config.yaml
encoder_norm_position: "pre"
encoder_layer_scale_init: 0.1
encoder_parallel_block: false
encoder_conv_stem: false
encoder_width: 192
encoder_positions: "learned"
fusion_encoder_layers: 8
fusion_encoder_qk_norm: false
fusion_encoder_moe: "soft"
fusion_encoder_shared_expert: false
optimizer: "muon"
muon_scale: "spectral"
nesterov: true
batch_size: 64
final_lr_fraction: 0
Rows from block 2 of the fusion encoder, named by matrix and row number. Rows with one number belong to one attention dimension. Each number is 500 + 25 x the weight over its row's rms, rounded and kept within 0 to 999. All counts start at 0. Numbers have three digits each. After the name is the row's rms in percent of the matrix's.
# q: attention query (fusion_encoder.blocks.2.attn.q.weight, 320x320), inputs 276-319
# k: attention key (fusion_encoder.blocks.2.attn.k.weight, 320x320), inputs 276-319
q.162 102:478467521514532482521465480456526497463467533505511507478438492549468482465492517470490460494473513523507521503505502500508503482481
k.162 103:486511510483496463493482514479544561508548473443509513464507531519505487482497524498461481479514509524573485510523502495505535494504
q.163 104:508509472501473448459506498468459469571525513484476527556470454477523493468475523487500544507499488464506479455477516516517523514523
k.163 107:493523505489499440510523534506491480439534453534509483520533503561496498503472471517479498511469491517519515510482517509502501489466
q.164 096:533478472490508407524496519474534488533443505466542508446493518501443503438476486546517505511484518523531524527514490492520536484505
k.164 094:468500516516479480494491479492491508517527519465495480558488506460564494566526562504516499468504493515504513507500501495536451500509
q.165 110:533504524527486513503476509504521521486498495524537506498503518470467501505478490478494508458510499565562485528492493509536499536505
k.165 101:507508536515491527529431520512495552528517489468496507465496493476504524489505477466497535501492517512515525509477499479493508482481
q.166 115:537500476537463506480479504518521489533501495498482478432492472504505529531514550475483500464496526530591520532494486478469541510499
k.166 123:521484524484506515496496479484478536559501474481530481511495488481513480476525486484488505511500497498484481500466508477541490464507
q.167 106:500507493545513546486514533451525483487501447494494521523488504504480533497481514484507463511477496473413474505471480497523509471509
k.167 110:532467503454464478457482494505441475538501512490506509509505537490500546462498493496535492505496477498497543549485485512539486464513
q.168 102:465537466523510500511511535473576509510539551490487505509523457510474499553478484479474509508509507516508505485505500533499530462502
k.168 100:492494498476525483531533531533510501479494500533462491509514524478490504495458513523531496525476514525550484488509479490501476512517
q.169 105:501537469516504540486547523496553463501442507513479536531501444508516485521477499479453479477454496483476494541500540501466493521479
k.169 107:456487528463495514500471503489504504515499475532463494536498524512507501475565457523508521502507495483488524464494478492486498530517
q.170 090:504496529457499533471449516586476437520500466540510524512463502478488519548497570510490496488482528508488492490493510530526517532472
k.170 100:527540504557479472510445520493502523507521518501517502469481506490457521481450495483486541493467475534484509481509489535498501502504
q.171 107:561530521495464475520499507477535502530534492521492482521538487485479502539547462482508489475479516475524489516487509516525511522488
k.171 116:549505501482494568503529464489498480505490489482489495526503481455482482472512549499501509488512528515498510508502482499497459489502
q.172 108:528486485482492440506540483500476502497552530480499510509469486466489516517493505503522486496500476505569526500468506507536516496506
k.172 103:477488515514528466515527497487513513442523503489495478509525462484535480504495478502501509523494472502557514508514507518499487535508
q.173 107:489481513455509515491474487451481486469520576497486505480515497508485487511492517505503449528487512544556500512490458522485527506495
k.173 114:520484514464564461521484514495514511483501503488505531456504537521500478516502508502500495496456451463486527467503531510510519525467
q.174 111:506473505495517452496498487495484549524529488520454540514513533505465500517526485529530565501520523471482540438548439472488494468523
k.174 114:480505491528492496534490481460520475470500479482504498483491476536456504602500500509487488477498515497467531488539497480496467459468
q.175 105:531481500510450529519523499507495483481489425504493456464516485471513484468508522493506495514545525521464461529504500507478528511474
k.175 105:497460506507548475471541521525477500519467449526553542487537492504506500515480507535542455485543531468511480493528517508501522529502
q.176 106:484510511527490523527501502525511457521519510458466533538507485488481498516473536490499500501483507462491493478524494523471519487501
k.176 104:537509502507508492456494507538533538439487506526494499514509447527492472501472527474509493520527502534509468472554487498518503512506
q.177 093:423526466523533518501502469454508494548492509465502528508516491536457483557477515473482488527501473468479473499498503508495509498522
k.177 095:461494452477474500544552498477525459479521481503490508516462508513439487496470490512491497481531458476474471511527485469518467486479
q.178 111:526515514516529479539490501517481432569499551513487504491502525490523459497492525480532530534480501469535528483538508517467506504533
k.178 106:489495488518479494464515505485527517405476501516526490525516480550527497538503464509482483506531520543468499494463526464490491573513
q.179 118:491490470500502476557503498456490501474481573451531512429496509527460469454513504496502450499464500562566481523475528497490508501505
k.179 112:531506503471505494436511524501537535495559524513450496521500503453523463552499468472481524483514488498537518519574513477511512485499
q.180 103:538478514521512486536486507476541486516473486496464484490506485526494493476554515544498494499512488511439516491527495497480497484535
k.180 104:546486483471512529527490504570483468533511511489503453538515516541528495575504459499512530509503470521444537501492518554493504490512
q.181 116:483458540458487512490511500482513529483495560489543496543520531561501439452465502545492493530513496507492531474490472491518500489497
k.181 109:451519501500485527503463478506497482491478540525474522486507485488503553519500524483489478490458512486448507504505522490488495467510
q.182 111:453516482523489495513503511555479453510512487520498540557515516460504520511489534454481492459513513461464483491495549531520497481528
k.182 105:526483525516478458510498502466533515471502522524511480500475487487445510416456524499495485502513513500544498524516482472504498501492
q.183 101:563485512510497459573523493531471488506464493492484477562471491499535507490518475550495511499510511463527526478473463499477492546484
k.183 099:550513514520507492542471521521555469437431546500494489552488489518509507539514523533496484541489506454476513500467477505518507514498
q.184 098:496505499564476475462513441533462531508509475505461498540512520450509448506509463492528477511482522516541489515472510524518466531500
k.184 106:497472499519484485539511506455491515498524447500485518491480513496480499514518500501522543452483526482515549514485518518522502465520
q.185 094:483471495521501499518504464508472467497528500531487512475485490488561501497518507463524505502500483531520479486501503523469498496556
k.185 096:461476489498510450539522480466490542477483498499559473526490460496536496523482486484504485431474479495508478516529475469481509532498
q.186 102:454495507491530512485485533482487466499514527506477539517489481514435448561506503502505460500504493479457515480494443498525500465523
k.186 116:504485505495490456473559452439534482484470507482550487492528487518535524502499543511493456524475486509501508495530517506525468502509
q.187 102:503482512495539524492504530466496516431524513530489506489481501513510480479472487479521478530488482483473529488505486547517491464531
k.187 097:508481559482525459547529504511528510489517467494528483476546502502519481498473522508492508456523509550555481526502517505472519541459
q.188 100:508515494455501520483482521462458513498490456476533473416506565509484479485517531469502489511512498518522486530523506476512500457507
k.188 102:465502471499498538410474491512493544585496444507517514481500521466508525499506458473463483522533474509463506473536528506485501486487
q.189 091:450520501503476502515528492473493487499467464517521455535508481505530519512503546475489473494507517454468508461460486538505499478514
k.189 094:462471486481490470451504540523493475480507478512503502502526493497495505476480443482513487505533495487508474472451476482538520533505
q.190 117:539528542475525469494506519513531515491525552480571476491545494497470515510498446526491498524514505535551525520503478464516523511468
k.190 105:492484483498514550512487478485470485525500556510472509498476499497521495570516470485526519496483470516447498492503488458503508494517
q.191 100:521508501503489486503520499519517504543439469536420473488519473532454494533504543514473477524483504495549519503484488478514466516517
k.191 105:513509509531522521570478500465542501454528479461498486479466436526491480510529507528476485460513514511503477490461478526520513514510
q.192 110:497508499446480509481486492525489535488458565492473474483535444474478491475489501452506543521501513509519494473473535493463504506486
k.192 110:499525528517465507558460524480508511548510502503527512465444471526496469517505486500475505491489480444520505488525490525528496481525
q.193 103:478496493502527501515523496479501487510475413529525493527467458480502486489523519504470469497524524549495531491470459458504502497509
k.193 107:481455533478516520539470494490556517444458480477497466528510546490496484448481490502508496516494520504465511475493544529469456531497
q.194 115:508533511505479560512493468481485493445499494473467524505480502518499477474507439512503474526471534548503507495474505485473533462495
k.194 116:476497483455526503563470503459558493577483480509495511469533521492431516506513474494506508501506463523483516507527509501508511547511
q.195 093:480520506471546470510511494514483501512506466517531522467484464488538480468482504509519494492535484432425489505492479478506489516510
k.195 094:497482490470484491517571510509488509401504500445507512555511515508497508528498485497498486530529487443485465471501506505485522517497
q.196 096:497515496475489479497534524510522532444488575502457528538482466481518502565502508478455538519546458541464540469514460504521524472505
k.196 107:490466535515518475555481475467540473552478514512527507516506503554467512495506499516520511504452489458475496505483525569504551530464
q.197 126:495490506524497475500541499479500513598505460505543480501504492486489463521507498509483535505527489455517480459513514534472503525478
k.197 121:512480502499483546559528509523536569400548434508456520524503450526472485471500525472521498493487516493526500495508490535477486516520
q.198 099:517491537513485479502500475481523511479563554497526482500502483520515512530528500494546500539447514531536491477511566511492482509505
k.198 103:503463470465503495534512502520477538524514505520545496487534563484511482556514464532493491472516465527537493506509420454511512487483
q.199 106:454510493474473470501475497469478539546465563532494501544501493539496500560487489474505522513518502447473475506521542502485489511482
k.199 097:512492492502507481466534518515456457512469502474515504459481476507517490576510532528505510495509497492521460528487479463470533490493
q.200 099:486497510499498482481459530494531492441511492517517507501492480489504492538521526484507521506455530498528496477514439439511501497503
k.200 096:530489469454499490533491490513515534570464533503506497461518524524501516498519528536503496513452497437500472473502482481466511494486
q.201 116:538515506516456533474494523593507563553459527491502505525474497541489521469500540510493474480465501492491485481444524478496515485522
k.201 111:431463524482475525456519495501487518625496441509493469480500480498474496469510505498532517524523514494518520493503517497509486501503
q.202 113:501539516525519500515408483490507467450510550528509521534463474519475520507463486484485489503534505505437533503514470490515513475500
k.202 111:513484477442534516520481507478527473490533506528474486520520478507477535481493523507529493497438491465431480512466513534455520526497
q.203 096:474490469507438504502489510557466511480545508510506510520496535516502515518535528505545495459472467494538486517503531488509516516545
k.203 098:534534517492478489493487505511471559590498493503507502497519515496500494502478434496524498501547495514528562493492421483470546513501
q.204 087:558474517463525514527513500426484546469525518457482490455467526517495505518518480465461458492485498485531515513551507504512505505473
k.204 089:542506522539535478511492473470483487466514548476488501511472475473518469531455514531467511464480519451494502514521518498536473519503
q.205 111:496542513500449475512502483466473432515427519535525508540507519491530510511490461500506502510541505504503507513468530507494466467504
k.205 105:498514471520541529485470486520493448445550517520502515515529526549490533522492482510502467490499491525482531493477474520482528575510
q.206 102:502506496525517501507567499530493503433476463481482511465533493519512493481501458495524501482512470486569435539529497495484491549489
k.206 094:567500538494479539490465458530484527496547560488477515550492494562501507483499459504497476488516523499507499502532503505499524471514
q.207 118:470510502512502473541504510472533491572524514456540497519507488464511500449487478502502528524482503482464489503503512513503521495457
k.207 118:505523469543490521563509488507525491376545451494513510493494459544484521491532509469494499479511561471513530485447515526533500524508
q.208 111:502490502449525524478505501553465518480514474522537477484478461475515479463489506523510483530509494475489455464488464510497526536507
k.208 113:499471482484491504490486515482463523521534516515520499517500512483517508474524538477471467495516504487484477502482508503505510542502
q.209 115:484511514470488435488466498491536484524544487509540473523490481503539481498541523496494481514512518491526450516483513475450502523521
k.209 109:462492478493495519468568512509495559495467474515518465502513502520509522492501505495510502501534478477531460500479523484469490503510
q.210 102:518473469472502514531459499540565528521530491501490469470467497529452518471504501503501491510473476508461487472499503516548546507456
k.210 103:499483517471489511470517481496473471583510449502482516513508501425504504526511503507478508509487505429488524499463498486455534520506
q.211 117:490511508511535488499517501460466541495453448514489512514482516504503513459504529506504512497522507495440503507462452493516509483499
k.211 113:498491469460494496479533497491494516519477446471481502571500546538495520434510486497535464494486501463401493461487508494519525493479
q.212 117:531484512500481443512485482484512474385527515536486504516498523509490481518477473497509494494453485542552514482532475502535511531490
k.212 127:530539489486561457539392502497512516458509614495491535481490497488493515527498517484511493507490540529496501459532436473537505500496
q.213 103:498503523475570482484490491464453477503561438513565508543508486462518468555486465522470496481531522514564520499510490482491504485465
k.213 098:480466488545518497503506494494507515421466539495479491555536505518517528485479509490496498516469512580515491517485541532493463470495
q.214 102:536488513512518507563486536482538468462548515507475563522493481520469488493502505536510479482504510497417479476487501512522501482507
k.214 102:536479494495497492513507515506505518433493489490496454482513461457467551504519502502536529484489509486473500491511498520489493500485
q.215 104:459495494512508445533510470485482504503514528540502495553515501459526490476513538513507479509507487467524470497534519502490504498506
k.215 102:507531543537488457526454478522520482438471484475509466480487475513493504494504503500513484498512479511519503533496466498526502460512
q.216 110:513486458527480517452515497556502485427483499533485526515520470515558549481484485519531516490482515548551497524536490507457456540530
k.216 094:501502532521525463476467460514504472526480538469490533447476487560538456512508491469468496535515490495514512489516503479505473498508
q.217 117:567469445519531530471506485521537514425520518508511534483530500499548522449515515487494498520489485531514495506465497515479496495480
k.217 106:509502518507450435498549491490462517538530459514519510472481504490505471548464444519497486514507506478498491513479481466551482483490
q.218 099:508479488522496476489505498499472483427499477488490521438473517479544462492472487507467503468500466544515505503503561480504512436495
k.218 093:532487493511542436470488524522491545528492536489480499480483507513504452503526475530469488489447497477502544512519428469505542499493
q.219 100:478516541454524549552502496457487496439495523546505536508495505513495508499505547503487487475511514498461524502525529530509510463483
k.219 092:491497533554484478515487502512462508516517532475510473505493474445491476537449547484511515495497477462473490479473464503497527511491
q.220 118:444488515491487502471470497500461522522532532552497491525494498504492509485488502509518524481533486473506499452501519481511503516505
k.220 115:517518503484502534470494494514478473529535527500518512467496523469496475445484488507511495494503508516522472477487467469476498470515
q.221 116:503489512521491524437482498518545538518486533489483459485498506519502542494519484496511534521498512502570502505502482476479518513500
k.221 109:444515530501505485459501493480513509612564507498493507498512487493515466490513441499500500500488491502506497484491539444497485499523
q.222 111:527498509473586522529486536508444506491534485453535466463536534522500476510518548504523530464520474519502499491521494511516517435488
k.222 108:549508459510510539546499515505524553460490504454490471489487506516494479513487519504490453513475489505503521495523497509487465499502
q.223 093:489487481483499478509499504458466476490537456512569490523512533480477485480484497522516501514461499478482463507527485507516509516480
k.223 099:546535489509460463484520493501429524485439522509555513518495520491533520571503538500510483498518507506505475516501465478480501513473
q.224 093:488544458523462524507547506538498493523429509501462539521525471521467547515478526477494497519491468483507493493519491468468504521510
k.224 092:493472549481500458484493504494494454472518544496483508536482485512498501490515500484479514503506503500512504466476467453474524540508
q.225 097:559489492487483530543470480528477460518425527468503479493508524455556522500524510469513543501477534480490493501518547490485459516507
k.225 097:482479498481503496505455487515535516479514441536534489524499483464509509504523487501506491461494528481505511528543546443473492506489
q.226 116:464478529489544555534527507488522502541534525507507491505515519530496491528525465484477495470519500556552474475504509515497500497504
k.226 115:515475498529506563436482513488475534503550532523522516518515478507516492509496501557498483526495510475490484501501543512526473517478
q.227 096:514528519470543486544440509473528470532506449490494485524462477473574486494467467487504471530500531510532484487530498467504514514508
k.227 095:472488522465505508521464534496545490487493504471461508529479531551510532464520488478502522475491513468500477467468494463493511476502
q.228 101:509467508493473513481501530502492501454514528539488524476513522519499494518489474492515509503516504494504503454500539515490503509498
k.228 095:475502518516504489502522515555498476542506470510509468497501501464479446482496478496503518501482513481520501513522478519506475515490
q.229 095:451500519517539489505519464501517501523501463505497485501509527530516498467535493490535495522499483521543481535561522512521490476517
k.229 099:478522500503494483489522501525518512515502509488521506552490563567497474510461559499480474478500509466565531477449548493506504518473
q.230 091:527492483479524490469462516502503499490547574504512501468522510496546535476496530503524499458499509508501486498489501520513515508489
k.230 095:492495527510500495496500489470476524527478525520505512467530520492509529550542454519529499470456519512539532500538472530490487532503
q.231 098:512511483462491508472457510466486510507462509478505477523506492500488524463492508472478498478512495439503493482502532532514511559519
k.231 095:510500508513506502469517518503494465521475501472509489479470529491470473458508440490537484517490541509515496450503504514505504516535
q.232 103:502469493497486490519464465473465503523526544518477521515490522566490511488472513484473524466509497508514523500475495479493490519488
k.232 096:530526519475526483451508436479504498485482518541522498519516480518503517546483536491485466457512485489464508527511483544497512477507
q.233 115:520497470501475563527508479469510500532505526538500525526507505522488520491517561485487485463502494518506513516533522466489485500515
k.233 113:495532548500515534484537474477474485464491410497553543486492519420497478482460562504512506491509533537465496506511510482467481476500
q.234 094:491506461502493448519512502503488452497506481524512473448483498452458515498502518528493519497474494457500528501511516504528510537505
k.234 099:513551460479508539466526513510532505475466431505523481511514487507498505416490588460484495495521491445494484500513551500526488504504
q.235 095:526515482520487509503495510500482513449525508506486494552471502512463462522499517473511457491518496501447539479533493503498505479490
k.235 098:488526451463522514502516476486525502512481448500520450510534491496556465472506536482489472518492490494504504489507505486526495519506
q.236 112:498498509481518508507491506493527493537539442512519472518505531501500483475499526530488500454436517464540513496489516488475513503471
k.236 102:472517513490502512495491478466521491502498519500470515497463510547533541545506509502509507508469505493427543525466525511492495478529
q.237 102:498497476481468463478479499447475514567467526523511506516486473481442520498473520501495471511474500466549524507506454466515491509544
k.237 099:508516495449475524478499476465566445435442504453528534523494456508515509462501521469474502484542566478466464509468518525511493527490
q.238 128:472486507516487453441492508516531486463548545514451513515487492491527521484502480457508484521525515470534519440502490493507497467529
k.238 135:516501481523504528507516490499508501555503514488539495495521504528484486531513515518470508496516495418606493523525520549510493519502
q.239 087:520499502466519467461470486512527511490527452523524497517515485489506516478562450535503487505553483470554501538530464528515477475492
k.239 093:489489510486528515512495522510501484514457555504472518496531498520511520490493493490505507517499483467524512502478516528489510519516
q.240 113:482486482487543534499509506519471473448546502488516500464506492463535522503507437515517492536528495527495497502473492508529483477511
k.240 106:516471484500483509483503509513483468554549518503511501486529536547504493522506546492525518518491473475542497504495490488496496483488
q.241 090:493496476465504530516512501475498470513470486496521491517526495478537502537500475512511486474503498484465521493540475485473508499498
k.241 092:507479519501484498541442502512521514444534465504496511489495469498543521485548511521515503486472508519494484462507526481496483525488
q.242 099:506501477489496463493488489502500532547482456517497535501490460483432477508469502469498498486474472521509471520487489470488523543507
k.242 091:525518555498500469502474515518506499465468450509551484507473521478517528488509494505534514466490466496483492497483539514473480504502
q.243 106:523501491472468506490523502510548493566507441479483498483494518468491539488507541518503490501487494512492514530470447496488499494497
k.243 104:534467509495520564522509518470557509449504456532468530498508484466493506537507466499499493484500539560419519510516503498497490500434
q.244 106:508501492481537491545520487460500494517499484473544489494498492459435478494481501471523462502492524489529473501482534501488510493473
k.244 110:464503480476510546517524493526494503445505514487472505464476510477494478446455478498498477516500498470424512496522490479517529489534
q.245 101:495507503493552463535523489518448525496507537472483488476449502468521518505472484466507521524511502496534495447510565456500499486505
k.245 100:485509456513520507499479497496501498483518533506486490462505468531493500486512507529499538454474501435513477497499511459509464478537
q.246 101:469499520486510493513503487515493482450557573511500504501518528526509517480518474494496479486547497538482494519521493505502484506515
k.246 109:519495549508514517526530504527502480544490475520534521478516525489453496482483524524485525493520474479604477478485507505521525505467
q.247 090:488487487508515564477475506522473442480511494493484482491535545452487530493516489497495526480511482485548521495471472526462497473496
k.247 092:495507514471512532454504474474514450513521516459549528522501526552536550519527554470503480538531479464529506527517581497468497516509
q.248 103:501499451498516551537554501501493468470526512502519495500510541480506493526495475481492506444482507490477506523527524504500504472485
k.248 100:491473474537467502492524455517497493514490481524502481474543490513460499572528515511517495480473493483477479508513495473485507531513
q.249 099:508480463481494517532522450506506492468486537479501520495490513477518534531532459455525471508540503503470522511484513518498494474510
k.249 106:532497491528498513473505501486483515540522454519555483544506505490441463464482541539511509494468498514573464494506520517510498498506
q.250 108:498486498483503560524479501485510501525477483500508510512510534518501484476494551470531510529503487494540478494499523468501488468495
k.250 112:477473536509549468500545505535531480488480528471457514460480486485510489479483492498548499513479535512453535490460517520509487466495
q.251 120:533484476495490503508481483500471521534522451525486491464530483532448476511462501484503505469456495487526509524532509477495500542488
k.251 120:461536498480511444476518517505566488432469506486520491456502462515534477471494515495520476494507488475440489516497552515499488478521
q.252 088:540511474466536549531507517477521502516534453506493513495517494551463464504520510492487502465491522523482509490508479491495510505488
k.252 085:475457552490507509527529510484528506453455504509470519479504491465497510492496498470511501534459522517372494488473485506534509487467
q.253 089:489504502514496491482514531503499477510485480513514494514508481477504531523559463483517511496534476533491504518430516506475526517497
k.253 096:520527523514515513494467504489466508508549508496487502557489498496516481501495506523483510534494502535531539512489479442472514524494
q.254 100:551475492474465497508486495509513515485452529512504499451528536531469512488494534517524508509505536469454533507516502485520516503445
k.254 099:512497479498501461519496477484489508497467501530495489543532512530479514566501571468522478503519491565486531537501513549489505502465
q.255 107:523495471505478536505476497525457524457533469489494507479532528540488487517480470525511504447476508477435499528506463504474514499509
k.255 107:489511490512476437519479496525535517495446417530487475475521482472508527609491542496521485511505473504499498575539517487490507484506
q.256 099:483508529507505421485492480564505517508484428506462534500525481525481466469527486498487484510496499473578489526509528502503542489529
k.256 101:454493486526500456478511530446511517465529523519488490502518462492535498558513475502483499506491516504539479499515474513496500503481
q.257 106:502514503536470475580482525539494482509533504437477538511528471540480515516485512494508486470504519470545485523445525453477522512513
k.257 095:477509493469500493508537507521475529558507504501509530470533463516494531510501525526552507465472535474525507467517481476491524483502
q.258 099:542516466491493515459484517523506506499456528482476515515513528555494505452512507496502481450528524522492493475499477445514501501504
k.258 109:518526447439515467514530504493489528476539509508481483507488460547477534465537492523487497480513492534516485518483455555494522461509
q.259 086:473507491480483472495522485493528497485491583492521519490465523481484485540509547549479507505481501531465479526489536487484505492512
k.259 084:467501520508518548485525507530544545506481509501470483496542486456493447486484426498492489500473515521480489495512521544477512497473
q.260 097:494497519532467475480475491516503493507497514487502510498490539477498511512515498498547501481492511470519499539472521491472519436486
k.260 099:503507459519515536526502480517488481541473530494486466535480525480505556509515507460531489488489494487516499514494526500494511498524
q.261 082:549508497452520546527544493522489503505559529499521516521497471512543557530510490483477526465482498511466482500498496492521488500509
k.261 090:523481487489511474476518496527532521506520507506458514497539507549448449417468510505479491511515505506466495540507479481490501470522
q.262 099:510474509491471449521499490499469469455506487481489545493476493549473516475531493517507500486527509457458479486490509503484520487492
k.262 090:491514496518479501504531516499502540458453497452522491505492421533459496469478516480444504486541537505477493514500487470487510493533
q.263 089:521498522499498523495530538505516435482537531504464523517494498490484506559491487537507497506492489490514535518489483475519526470513
k.263 094:451525550519509520534480520511550481534556507511510487509491476459507506474523491491510486502522527544481462443492482489479460514537
q.264 090:460524506510507491485488493511512514532402507506519509482472451504508479488531549538504474479523533487490468490500544486495484515507
k.264 089:546471516516533465507521473500513476488497502507515525514540479536517496516523486517501503501494518525481496488501497512475501536495
q.265 086:518469480525527483518452501517500500511547484500494487470464451488493510497522513531478507495505512513487500534482442475473528465526
k.265 089:511503493523459489506542505480481517517532520479450512490498521475515510490504424483488494522513507464487556482513513503477505514516
q.266 085:488483461496482445481512517494484528450516496527493529516485485546440514482506512516475438496508517466471542500527498465489508515524
k.266 092:455498531488463490501471542522480539466477477458544478477475470501523497490531450480507489522543482501464470502505474485478499494518
q.267 087:451520498512486462444516543467504490482517470503486470520496496452486483567464462489512524545476509475441511473475490482522481499482
k.267 094:513500495526441507485511476514526488503490487494532488420503498473522510495493478478531540517454484455493467513516500476480474502492
q.268 107:521537482496516519454542543550541536477509514468479497522469514509478511504530496485507530489506522513579513533454526479497532543480
k.268 099:483496462479520474523533518489536474484496457484504476511515498458465522568499476506484488525483499491512477513469500537518500490505
q.269 108:510479533464489428532505516502459494479446491532516506498516468494502481521504497530492496494521481536484510443503499492504485553493
k.269 103:482506513504522452473512519524503487559464480531504514446512500469521532504483476494492513543487520504490485511491496485476494487516
q.270 104:539534483521516563483508484508474497514493523505464469484529510480532499540471476463523509522501504517580478514461541463491480534498
k.270 109:514497513503511550506479471512519468504476477486488451520528500493499496468489558516497504473457498533536497483472503514501506504510
q.271 109:529487511510507460495529487514515521509416469491483488437502480509479518458486509487470514521512491544530492503508512502484497487496
k.271 105:524478514494498447513477517483494534411469450521495468489480488484479479556517502526440515495491505551485499484508495490451490493485
q.272 096:487518499462518546528490493482460498483480560498473510551505490466522459495513479522498477476478513520476528491501487483498509533500
k.272 094:501517503491527507469523474493489483549509433508445509508541536485532519400468463495522467520456474482475514465524477497540509490496
q.273 116:488506492492514495536490481474480472541500544525512494499508477391574505532530523524488537548497484477518505478519478500494477505498
k.273 118:460530484557501547539493477490503482582495566500491520496470527505473497539500513489484504501493509472478524516479508471512509505493
q.274 097:504516474471478446494499524548481556467514511490524512511457535532462493450518561505492425506487494564447488523483441513506502503499
k.274 088:509521488454501507515504476505490465445524475500509496503481495532492488478521436512485502532501466553530471516487494468535498484504
q.275 098:538505513499533548471514495502502467496519475521456471512509485558512481525493432458511506518556497495572508491491487468519504485531
k.275 098:516487508509491444482501503464522517500553516473499494539520487485499498546519506500516515515510536462546516486523509579511474513510
q.276 092:479511492510461556459508469506505479508531474477500503532494559468524516483534502503528517497519504426505516530518461525505493486509
k.276 085:501549446501463469502504515466527462492540526470475477553488516527442517491525525484513503541513501486535497526497543510526479488490
q.277 091:500489473508519412565488514468491511495480447488481505461498476490505517486517490510466515485522505528495500536496500448515523527504
k.277 089:477495506518500510447480525537463517522467451489453508460488501473518539538496499522478494518472535459471520512485445468467519495471
q.278 105:484523519476509496446504490538474523469441474530505492493520524529473452485484496496500494519500502509496465474509514505531477504478
k.278 109:561509519509505476510489531479518488425524537513553446480487475491481476497509495484508542483488493535548482507487479520465504500502
q.279 091:504493488533482520476520504443496480492457509532519507467557544463510515560497508476472513477483491439458501465514554462504490492473
k.279 088:528509498508466526543536517516515498501487521513536502468512478509480496496471562471505457467485525487513482535455501469488495496466
q.280 097:489494497503516464545484547521491535497472487489502495496511487486513489437508549467501479507524465556438513467512449499522478480488
k.280 096:454509507486522486494528495476459530453451494531475505474497529553475492484485523537515473516499493505474511508530467537527529485492
q.281 104:468502533511478472520478495492492505505576467502480512506520487489449512522479466498507504516514496472524483528478513519503529530518
k.281 099:468526515541491507526444501535528505554520493508501517469486523442518531511532481481518547507460504483543506495531490449473489497517
q.282 088:460486481483471480531479506475503530448534483466476547495468534483476489498488549503500472518508501532472508509503511463523515486497
k.282 087:469507466497514551489498528511520522489485483481483454491464468477481463509520463462504472541505493510523510510513489532478473520504
q.283 093:481510462501475550443499519480508498521486482512507475508491513519476451541466525508489493507487511522495513524491493482514507505524
k.283 096:534521528510484568549512497454507509494487502523521495481490506502528532516531451544485483481509481504565513498477508493494505547497
q.284 079:524511518448461427534519513471475470532513532470501495503508469535484505520483502499469494448528516495455524473496495490493525493481
k.284 086:514498499496505472487490513477503497535492511500483522484486482478456529471542533529515492454483483519483451495478487437525523495548
q.285 103:494517467491490531479501502495484478507424434522504485542493523511540489528488496450481500493499497448516507474484497519499527443484
k.285 106:529504455491467450481491518437496527477483508493478516466482530476490568590469493493469469495551510469531515509518539530501477477501
q.286 116:515498484520474483509517521476485495498541453502452516502504487532469542609432509512476533491490480441442514487477468467478518500498
k.286 100:472501483511499538508520519530485543522496492509481498490514517492518442460525481500491495508521482487465467533508483513458515487532
q.287 087:514504553491492490502537509507455475526511462509475506455510467486515538505502498506515517490520488436490511494503549481506481494474
k.287 082:488474424501532463495510515521484473505494479483438498502508474486489556566458516483487479517518487497499525571446497494503491502512
q.288 100:508504531481512425485487503531475513450465516474479504458528471487508512480487548512515505482445513504536492568500517533507541479507
k.288 112:473510514536516445534472524562448516515476490441492477466504513488496463478499450504505499517471491500488488474562490493488495514506
q.289 121:517520484477532507458461547495508519556434499496511492508498451516492501537490540500481512518461494465541510491503461489478527523485
k.289 115:522507523498532492465458494463507509430466613495460489459494505479485526551518502528496475488467491511553519507469516514471521511508
q.290 114:467508465482536487474511487479483473472503500480465546487495487489542513455452479518502511513479494527435508490471523512509511491506
k.290 110:541479492475500529500489494491527424606464523523486507564487542491511507497498470517467524515528513537444502501448519444508511470459
q.291 111:573521530499496530544490485496517510549516510564486548602474513460498474535488496497453501502510466518568522480484422508517512483483
k.291 116:483494510529484522492525473482486512480495513487527518504512491475522515517511519501496495456504502522480473480499501495486502489498
q.292 117:523505533520513510450445494517512492526436443497487469515479534514492489467508504506486498480505507503501491484516505504481495557495
k.292 103:513500494511505494508509498483456504488560518504503487496500459479510498534540528518504462486497482486579531468478519447488516539530
q.293 117:547487530481488482497504476498525530489514490533494475520509486494508491535507536507492505481486472439583499473503508498518507459505
k.293 118:505501526449508512530484505517524486493509466480514512512533457509536492548499490499469511503486478512501489488507468468485474513521